{"image_size": 64, "encoder_activation": "swiglu", "encoder_conv_stem": true, "encoder_positions": "learned", "fusion_encoder_fused_qkv": true, "fusion_encoder_bias": "all", "fusion_encoder_qk_norm": true, "beta2": 0.95, "adamw_weight_decay_other_params": 0}
Rows from block 4 of the image encoder of a small model that answers yes/no questions on an image's attributes, named by matrix and row number. Rows with one number belong to one neuron. Each number is 50 + 10 x the weight over its row's rms, rounded and kept within 0 to 99. All counts start at 0. After the name is the row's rms in percent of the matrix's.
After each neuron's rows are labels from the 100 images, of 14976, where the neuron reaches its largest size: "patch colour" is the nearest of a few named colours to the mean colour under the peak. Only what is clearly more common there than usual is listed. The data: telescope images of galaxies (Galaxy Zoo DECaLS). In brackets: how many of the 100, against the usual share in percent.
# gate: MLP gate (encoder.blocks.4.mlp.gate.weight, 1024x384), inputs 192-287
# fc1: MLP up (encoder.blocks.4.mlp.fc1.weight, 1024x384), inputs 192-287
# fc2: MLP down (encoder.blocks.4.mlp.fc2.weight, 384x1024, transposed), outputs 192-287

gate.739 100:47 60 55 48 42 66 44 65 43 37 37 52 51 49 47 53 54 52 58 51 58 59 53 69 45 46 50 46 43 45 47 54 69 65 42 50 47 33 45 42 56 51 64 69 53 59 42 51 17 45 57 53 45 61 49 54 38 29 50 37 65 61 52 50 42 38 52 47 45 52 44 57 50 60 50 61 47 56 46 59 40 32 52 45 34 43 60 48 53 38 36 39 44 51 50 52
fc1.739 104:66 62 40 50 55 40 56 50 70 65 46 39 45 32 34 51 41 51 58 53 62 34 44 52 61 42 40 66 53 56 38 54 38 47 45 64 26 56 45 45 59 47 38 45 50 54 54 52 58 35 34 49 61 58 69 57 46 50 43 60 50 73 62 52 21 42 37 39 72 60 61 57 63 57 48 52 51 51 49 63 46 53 53 46 33 54 55 51 56 53 42 43 56 49 55 36
fc2.739 099:54 46 63 68 29 61 39 61 63 18 58 42 73 51 54 61 48 39 69 37 62 68 47 41 43 55 31 55 51 58 66 39 51 52 52 48 43 50 29 40 58 56 48 60 55 49 57 61 34 32 53 40 50 31 37 59 37 45 59 45 62 55 53 58 51 36 53 54 68 50 65 48 35 50 48 36 50 37 41 52 45 67 33 63 45 46 62 49 52 40 45 58 38 48 54 40
patch colour: pink (40 vs 0.2)

gate.144 099:58 34 67 52 40 37 43 41 39 36 53 51 52 34 46 60 41 66 72 49 68 33 35 58 54 58 66 54 51 56 50 54 48 30 37 56 47 42 40 59 37 75 34 40 61 52 44 49 50 43 58 26 47 58 55 59 61 54 52 70 54 46 57 37 56 46 63 36 48 55 44 61 61 42 63 55 58 48 53 61 41 55 40 31 55 61 48 38 34 38 39 51 45 58 46 41
fc1.144 101:48 28 42 46 43 46 33 37 58 55 54 49 33 51 55 40 55 58 64 54 41 56 50 50 59 43 41 39 54 62 46 59 46 46 42 64 53 49 50 57 42 45 50 55 46 51 54 78 52 53 43 35 62 50 26 53 53 45 48 56 36 50 37 63 59 75 68 46 50 55 51 48 54 58 46 65 32 66 59 43 59 43 55 47 44 66 52 38 43 59 70 68 41 67 48 68
fc2.144 101:52 42 37 59 55 44 47 39 57 44 46 50 54 51 64 46 43 66 64 38 45 53 42 41 64 55 41 49 53 47 50 40 52 54 51 60 48 37 54 56 51 59 50 72 51 71 59 56 45 50 55 54 53 45 41 46 51 53 29 45 42 48 25 52 65 55 53 51 54 45 56 34 61 58 59 47 41 54 54 54 52 52 55 52 35 58 55 66 62 37 45 53 51 62 56 48
patch colour: grey (43 vs 6.1)

gate.160 099:43 61 40 52 60 40 38 58 49 42 56 45 64 49 57 49 49 55 53 29 45 44 68 57 53 47 33 37 49 44 43 50 39 55 43 61 56 63 62 43 52 37 53 35 41 44 42 64 50 56 36 55 54 45 54 37 54 41 56 56 44 52 52 44 61 52 63 39 60 35 51 46 39 67 45 38 35 66 45 56 29 33 63 56 50 49 37 54 48 69 74 55 40 40 33 50
fc1.160 098:48 35 49 33 44 41 37 41 56 49 67 63 68 40 57 43 32 49 50 45 59 51 60 60 55 52 38 47 63 39 46 46 50 51 42 43 47 61 45 35 60 56 55 62 36 75 49 42 50 45 42 77 47 40 41 57 43 29 51 51 56 33 51 34 65 50 50 67 51 40 59 57 43 55 40 33 50 50 44 57 57 44 56 54 38 34 42 59 55 58 50 61 58 36 61 43
fc2.160 094:40 46 47 47 53 53 55 72 58 39 49 60 56 41 53 44 47 34 61 37 57 31 46 40 45 51 59 47 45 60 50 41 37 66 52 44 49 46 59 62 67 48 39 51 50 72 54 45 49 34 57 48 28 32 52 40 65 48 40 53 54 58 62 56 62 41 40 55 45 55 66 49 45 42 49 44 69 41 40 55 20 50 50 45 37 54 37 51 65 52 55 62 54 53 62 61
patch colour: brown (48 vs 12.5); grey (37 vs 6.1)

gate.396 099:59 56 65 57 51 45 49 42 52 48 63 48 50 40 69 48 32 59 37 35 63 66 27 55 51 68 69 59 45 40 55 47 68 48 63 34 31 49 57 58 57 24 53 53 51 63 41 35 49 43 44 48 40 38 47 42 49 48 47 47 53 42 55 44 29 44 57 61 60 46 51 51 44 56 49 40 52 45 64 43 58 48 55 57 61 58 46 55 66 51 59 51 69 39 48 54
fc1.396 097:59 49 66 46 33 55 46 57 58 57 53 56 41 49 63 50 51 63 41 35 49 50 48 59 53 58 73 57 54 49 50 45 49 63 48 30 48 40 34 55 36 28 35 43 45 47 42 33 52 66 57 61 47 43 69 49 57 41 51 56 68 50 46 40 59 45 45 52 55 48 42 64 50 53 60 57 43 44 57 38 49 65 39 49 58 43 54 44 69 56 46 53 52 52 71 35
fc2.396 101:53 41 47 49 34 51 36 53 62 76 53 43 54 56 64 46 48 55 60 43 33 27 34 70 53 48 69 72 44 50 70 45 21 59 46 50 43 50 42 52 43 35 55 54 33 65 62 40 50 52 59 54 43 47 47 60 53 36 40 45 59 55 46 51 44 62 59 50 74 52 53 42 63 56 43 66 49 59 39 38 65 52 53 71 44 49 50 56 63 29 66 60 47 48 61 47
patch colour: pink (52 vs 0.2); grey (30 vs 6.1)

gate.340 095:45 29 45 52 44 54 39 34 63 62 60 50 44 57 62 65 61 46 38 43 48 60 49 50 66 53 54 46 40 56 37 42 54 46 60 69 68 46 56 35 56 42 43 59 43 53 45 58 55 44 32 49 42 43 34 42 50 63 44 51 48 46 47 34 72 52 40 40 55 47 35 34 33 40 47 47 55 37 31 42 22 51 48 59 50 67 59 46 64 35 53 47 42 44 68 50
fc1.340 102:65 43 51 54 61 62 59 73 49 29 53 35 60 33 60 47 33 55 39 50 60 53 48 34 40 54 54 50 57 57 58 55 48 50 61 40 45 64 55 48 31 40 54 52 70 59 29 45 50 59 47 47 51 40 69 64 41 48 58 45 48 52 48 43 48 35 45 50 47 35 67 68 44 55 60 57 68 62 60 45 67 50 50 30 42 50 51 48 57 46 52 54 34 58 45 61
fc2.340 094:52 45 39 46 47 45 63 24 48 31 57 59 34 56 48 42 35 45 55 45 65 53 47 33 38 40 31 47 48 61 44 39 45 46 56 51 51 47 55 53 58 35 71 44 78 43 68 61 50 52 51 35 50 35 59 45 47 56 38 54 55 66 70 45 48 54 46 59 66 62 58 60 66 49 57 52 75 57 55 64 32 46 47 57 47 51 45 49 42 53 56 33 50 53 50 59
patch colour: brown (54 vs 12.5)

gate.748 096:47 60 49 40 66 53 57 38 52 64 48 63 39 46 50 60 57 54 69 45 63 59 28 54 61 46 59 38 52 39 59 59 55 60 56 46 56 42 35 52 41 51 73 61 55 83 63 75 53 64 45 41 57 48 52 48 40 42 71 56 64 48 30 42 39 41 55 49 45 53 53 58 45 39 51 53 44 50 61 44 31 38 57 50 60 60 40 65 54 62 47 47 50 46 59 41
fc1.748 096:45 63 49 49 59 64 44 51 43 54 49 62 28 46 51 36 41 48 54 65 44 69 43 49 44 35 41 62 56 43 46 44 44 49 55 55 48 51 48 27 72 51 42 42 46 35 21 51 32 76 51 45 45 52 44 57 67 64 57 51 52 80 65 42 43 57 25 24 56 64 47 61 46 45 45 37 50 49 48 42 58 46 63 47 47 57 27 63 35 42 48 37 67 58 55 55
fc2.748 100:53 61 61 57 57 40 46 33 45 46 64 37 49 59 44 64 52 41 31 52 43 41 30 68 58 38 56 64 42 34 43 56 63 41 43 66 55 43 48 55 59 65 56 43 47 56 33 53 35 72 52 47 53 57 36 58 57 48 59 64 48 63 47 50 58 55 37 49 55 67 55 59 51 55 36 45 59 43 60 58 53 47 53 60 57 55 65 76 45 54 52 48 43 57 33 41
patch colour: grey (65 vs 6.1); brown (31 vs 12.5)

gate.32 097:53 64 46 34 51 37 67 49 36 41 50 47 44 43 56 56 41 46 48 69 52 55 40 37 61 66 38 56 56 62 54 55 50 38 38 50 40 56 31 55 45 48 52 51 39 51 47 39 46 39 62 47 55 41 52 56 46 45 40 51 42 37 68 45 34 30 39 59 66 59 62 41 68 42 54 55 54 48 34 47 41 48 53 65 42 61 57 57 58 37 44 44 58 52 46 45
fc1.32 101:53 53 54 32 62 40 44 52 42 61 59 45 50 58 41 47 25 59 62 55 67 49 41 41 46 60 47 56 66 49 58 58 59 48 50 34 51 42 45 57 38 45 46 53 52 46 45 44 54 33 54 56 53 41 48 38 37 51 37 35 63 49 53 68 45 27 34 44 56 41 43 58 65 63 48 70 50 52 50 45 48 25 34 46 34 45 39 58 67 31 61 55 57 40 56 48
fc2.32 108:55 52 53 49 42 64 34 63 51 54 57 50 38 76 66 50 41 26 46 37 60 37 44 76 45 43 38 53 43 55 41 28 56 51 51 57 52 50 28 61 52 30 43 51 58 35 59 46 30 46 53 35 43 45 25 69 49 38 51 43 42 29 65 41 64 48 38 41 56 45 53 47 42 54 37 46 53 39 45 54 56 53 47 57 48 46 72 49 57 36 42 65 33 47 62 47
patch colour: pink (75 vs 0.2)

gate.672 101:61 54 48 51 53 35 42 44 38 51 54 66 46 60 48 61 40 75 64 56 61 44 37 59 34 50 74 61 41 76 48 56 23 55 34 56 34 35 44 37 51 37 60 43 47 63 33 45 51 58 58 71 52 47 47 40 44 51 60 39 52 29 41 39 61 52 52 51 41 52 54 60 36 56 49 38 60 40 50 61 46 45 53 56 46 57 31 46 63 54 52 38 58 62 60 42
fc1.672 106:60 40 42 59 54 49 59 57 53 57 48 64 60 45 41 43 55 40 53 64 39 51 49 61 67 65 53 52 52 57 61 44 56 28 79 34 49 61 51 59 43 54 48 58 33 47 29 78 54 47 48 60 49 52 54 76 58 35 42 68 51 56 47 49 54 45 44 63 56 37 48 28 52 73 40 54 40 49 70 58 56 51 62 60 63 54 48 34 49 50 40 53 47 54 53 70
fc2.672 100:62 34 35 33 41 49 58 50 63 33 44 42 53 61 61 59 40 47 26 39 48 56 49 44 47 68 35 60 40 56 52 51 51 51 39 41 35 57 35 75 41 38 52 53 37 73 55 45 46 56 45 44 46 39 42 55 64 62 51 49 55 56 42 58 43 39 68 47 66 38 40 44 58 55 50 57 56 53 46 60 62 49 45 34 44 42 54 68 63 54 62 77 36 56 42 43
patch colour: grey (54 vs 6.1)

gate.367 104:55 49 65 49 41 50 51 51 66 65 54 34 47 44 33 54 52 72 31 69 68 70 49 41 36 53 50 61 41 28 55 41 55 67 55 50 22 43 63 47 54 49 23 47 52 56 47 34 47 53 46 46 62 38 37 53 39 69 55 49 49 31 47 50 51 49 28 57 57 40 63 36 59 41 53 48 69 56 58 47 59 39 49 34 44 46 46 56 58 47 39 62 41 53 52 60
fc1.367 102:41 45 29 54 47 62 55 40 32 47 53 44 45 49 54 38 51 52 50 45 30 52 51 67 51 67 50 63 54 54 54 44 50 65 54 65 47 53 38 60 69 57 61 54 54 27 49 57 43 34 46 42 62 51 42 65 42 52 47 62 46 67 38 53 36 45 38 56 51 57 46 42 31 68 36 37 44 58 53 52 54 54 62 51 48 35 50 45 44 48 43 53 47 46 57 45
fc2.367 105:45 45 49 42 47 47 50 52 35 56 65 38 33 30 48 42 34 52 58 65 69 71 68 46 40 49 54 33 54 69 54 37 59 39 37 58 41 45 65 64 47 55 55 55 48 63 37 66 43 49 57 44 48 40 45 48 54 54 45 53 57 36 37 52 52 48 56 66 47 46 43 44 30 37 49 38 46 39 60 70 37 58 54 50 64 46 39 40 48 45 47 44 58 43 59 48
patch colour: grey (55 vs 6.1); brown (39 vs 12.5)

gate.93 104:41 75 48 46 35 21 57 48 35 42 39 59 45 59 45 58 40 52 42 50 38 55 42 40 61 66 43 71 52 56 56 60 49 59 42 35 53 49 44 62 42 44 37 56 53 39 45 42 41 50 67 41 45 59 35 72 49 54 44 41 51 53 52 50 35 30 45 43 65 51 61 59 46 67 68 51 37 34 54 50 46 38 59 55 37 59 58 69 42 35 46 40 56 56 57 40
fc1.93 106:37 53 44 61 48 58 57 51 45 43 43 52 35 40 67 50 75 38 45 38 25 51 53 53 73 38 49 47 33 41 39 54 36 49 56 59 45 55 53 51 59 62 49 49 56 52 59 57 50 55 63 53 49 55 52 42 81 51 66 56 55 39 38 32 59 64 58 48 47 63 50 38 32 48 43 22 56 33 49 60 58 61 43 47 61 50 45 61 33 63 55 56 45 57 45 53
fc2.93 109:41 54 51 53 59 50 52 53 55 48 39 53 43 35 28 60 66 68 62 68 53 40 44 28 50 49 34 57 48 48 47 65 51 44 61 52 46 42 66 46 47 78 55 57 53 52 24 46 75 55 50 70 64 60 59 43 62 65 45 53 46 59 46 75 48 50 67 58 39 61 37 49 64 40 62 57 44 70 54 53 46 49 66 32 55 57 39 57 41 52 61 43 49 49 43 51
patch colour: pink (51 vs 0.2); grey (36 vs 6.1)

gate.199 098:45 56 42 48 45 34 47 46 40 39 37 56 46 52 55 47 30 50 51 43 66 52 48 50 46 73 50 56 45 57 40 45 67 56 54 56 45 42 45 55 35 56 39 55 55 47 49 54 46 49 44 68 43 58 53 58 50 68 46 68 60 66 28 63 35 49 52 54 61 58 54 65 50 68 68 60 49 59 51 37 62 25 32 50 44 51 54 63 62 49 55 44 59 48 66 38
fc1.199 106:52 43 40 55 69 77 45 48 49 64 44 59 42 42 53 46 61 38 33 50 45 59 52 41 66 42 43 35 51 51 37 38 52 56 57 48 48 43 70 63 67 52 47 53 43 51 42 52 48 70 39 48 59 51 47 49 44 45 62 56 49 41 48 52 64 62 49 54 42 57 56 45 40 45 65 45 48 69 50 46 35 68 46 27 50 47 49 51 44 67 44 28 62 45 54 37
fc2.199 107:59 47 47 45 65 39 52 60 48 37 32 53 57 45 44 55 57 60 42 61 53 70 57 26 58 41 57 52 52 54 53 41 49 54 66 41 39 38 53 56 53 50 57 53 51 51 47 51 65 45 60 73 40 54 60 50 49 65 54 54 54 47 51 63 34 46 51 58 45 63 29 65 50 50 43 39 48 68 38 59 33 47 40 31 54 77 54 53 27 52 60 32 73 52 31 52
patch colour: pink (71 vs 0.2)

gate.331 107:60 62 52 49 46 40 61 65 48 57 60 40 49 30 37 57 38 69 42 64 38 48 37 43 61 64 45 63 41 73 52 43 48 47 47 45 49 55 37 73 42 46 49 61 57 48 53 37 48 43 50 58 46 51 39 47 37 41 37 43 35 42 50 57 26 33 36 44 58 58 55 50 59 45 59 49 44 64 63 50 55 43 62 61 46 55 61 49 56 43 44 41 48 28 38 40
fc1.331 107:53 50 66 46 29 44 54 55 54 51 51 39 50 51 71 59 34 47 36 54 46 52 51 64 48 35 35 57 45 62 44 38 46 37 52 49 46 50 41 52 36 42 38 55 50 49 49 42 36 57 55 68 54 49 48 56 35 49 43 42 51 58 56 63 42 36 54 40 64 55 61 67 62 49 62 68 55 45 71 49 68 53 53 53 33 51 68 52 54 55 42 42 50 41 66 42
fc2.331 114:58 56 38 56 38 52 42 70 48 55 63 49 38 59 76 31 41 44 41 38 58 36 53 68 57 38 57 71 49 47 58 41 37 62 47 46 53 49 46 52 52 24 49 51 50 38 68 47 42 40 52 21 23 63 55 66 50 19 50 54 63 37 64 40 61 51 50 45 50 58 58 43 58 56 49 54 58 51 53 47 43 63 42 67 39 25 59 56 57 40 39 63 33 48 56 42
patch colour: pink (31 vs 0.2); grey (31 vs 6.1)

gate.167 102:59 74 44 56 56 35 57 57 31 46 54 54 43 45 53 57 26 60 59 50 75 53 48 50 53 71 56 67 54 60 53 51 45 41 42 43 43 54 49 68 44 50 55 61 54 52 42 43 47 40 49 46 44 54 54 63 37 46 36 51 34 47 56 69 29 21 31 56 58 40 58 66 65 55 63 62 29 52 53 67 53 36 58 51 35 59 47 41 48 40 41 35 60 50 42 36
fc1.167 097:34 69 33 31 68 35 58 55 57 50 49 52 48 41 52 55 32 49 63 58 45 42 54 46 52 67 40 63 49 58 51 49 39 44 24 38 66 42 56 57 49 43 63 57 54 40 43 28 50 38 44 64 45 60 49 73 40 53 30 38 46 54 72 62 42 27 41 43 79 53 62 59 78 53 61 63 46 42 60 60 38 49 56 53 31 64 43 55 52 33 59 52 61 50 47 36
fc2.167 096:47 47 48 35 29 47 42 65 48 58 59 39 52 61 69 42 48 29 55 27 44 52 57 62 40 24 60 49 40 48 57 34 43 66 49 45 55 49 36 55 52 26 40 31 56 37 60 40 28 56 45 33 32 43 45 64 32 19 52 52 55 41 55 34 51 43 40 43 63 52 60 49 52 56 28 36 48 45 43 45 54 60 33 65 47 36 58 47 73 37 48 59 31 55 48 48
patch colour: pink (54 vs 0.2); grey (32 vs 6.1)

gate.618 100:34 50 55 47 51 51 41 47 58 65 59 45 39 42 38 46 59 53 71 53 30 49 44 41 63 55 42 70 47 50 55 51 53 42 52 45 37 56 58 35 56 42 45 54 56 45 59 63 65 59 56 56 56 64 48 65 52 57 51 55 50 49 59 42 43 38 38 42 71 64 65 53 38 47 65 54 46 49 59 68 75 54 59 40 33 56 43 49 60 44 37 48 64 43 39 44
fc1.618 097:36 68 53 47 50 51 60 83 57 48 61 56 21 28 35 55 26 49 52 51 64 43 45 55 61 45 43 65 43 71 45 60 26 47 59 47 46 50 61 55 46 58 49 47 51 55 61 43 50 50 43 56 47 55 42 49 69 57 48 45 26 49 47 46 54 22 47 46 50 61 56 45 50 43 49 42 44 42 52 65 48 48 59 57 35 51 42 56 61 45 48 32 61 55 47 38
fc2.618 096:55 59 60 43 44 60 51 73 48 56 63 60 41 50 53 49 52 45 55 46 50 21 48 61 48 54 63 49 46 48 34 60 54 38 51 45 58 50 43 50 55 36 49 39 61 47 56 50 43 50 54 57 41 55 53 45 60 33 53 48 39 46 52 43 47 28 41 62 40 47 52 34 38 65 65 49 44 42 51 53 47 42 34 65 61 44 59 33 50 59 48 46 44 56 52 53
patch colour: pink (48 vs 0.2); grey (47 vs 6.1)

gate.217 097:68 47 68 56 43 50 39 71 69 57 47 68 48 39 48 53 46 36 58 48 64 37 55 76 52 51 52 24 54 46 60 48 39 45 53 57 61 53 41 40 49 43 49 47 60 32 50 40 54 53 55 53 46 40 24 39 58 45 51 45 41 52 30 65 36 48 56 70 64 43 59 43 36 55 58 37 48 39 58 48 62 55 53 41 45 38 39 48 43 47 63 49 59 41 61 58
fc1.217 100:61 50 57 55 54 37 48 45 50 56 56 48 36 49 57 66 58 49 42 52 60 43 58 63 65 55 42 54 54 36 61 50 51 61 47 47 58 53 60 60 51 67 43 56 39 39 65 42 52 52 42 38 42 59 43 39 48 46 22 33 62 54 41 50 43 54 51 53 61 43 44 56 49 46 53 58 40 36 36 62 44 49 62 40 55 46 69 48 48 52 55 72 62 40 57 43
fc2.217 106:32 56 59 60 51 43 56 70 57 42 60 67 41 48 56 54 47 34 40 53 49 40 62 48 48 49 54 56 52 39 40 65 63 63 38 74 59 47 67 45 61 57 66 54 35 49 71 59 41 37 38 57 49 59 73 41 47 55 57 40 49 44 49 47 61 64 52 56 44 62 56 54 47 30 60 49 54 46 48 58 36 36 52 53 42 63 60 36 40 57 61 50 21 30 69 55
patch colour: brown (41 vs 12.5)

gate.122 097:59 60 54 62 75 50 46 64 39 40 63 43 58 36 57 55 60 63 61 47 52 52 52 58 49 48 48 59 58 53 54 60 47 41 35 56 53 52 59 66 28 54 56 48 44 58 32 44 55 51 50 55 24 44 45 27 47 45 28 36 49 54 46 38 63 44 56 31 50 56 58 70 50 34 53 46 65 59 54 51 41 35 51 41 44 54 49 41 45 56 55 37 53 48 48 44
fc1.122 099:52 54 42 58 36 37 37 57 39 44 65 41 59 52 50 32 63 48 61 36 62 55 40 67 38 63 38 55 41 43 46 64 44 60 35 42 75 48 51 37 44 29 54 68 73 50 58 63 61 52 49 31 51 44 54 46 42 26 77 63 46 57 68 40 74 26 58 48 31 58 59 58 39 29 62 44 47 49 51 39 53 49 49 56 45 60 49 53 38 52 49 36 54 41 65 59
fc2.122 102:53 34 61 41 60 38 44 49 55 36 48 40 59 56 35 59 42 37 55 62 39 44 47 54 38 58 46 49 50 63 34 52 50 56 35 49 63 50 56 33 74 48 65 45 60 46 62 69 68 60 33 60 48 48 56 41 38 61 46 46 56 46 37 58 36 68 45 47 37 34 58 39 60 55 50 48 42 46 47 54 56 50 50 52 50 42 53 39 44 44 43 45 54 53 44 58
patch colour: pink (52 vs 0.2); grey (36 vs 6.1)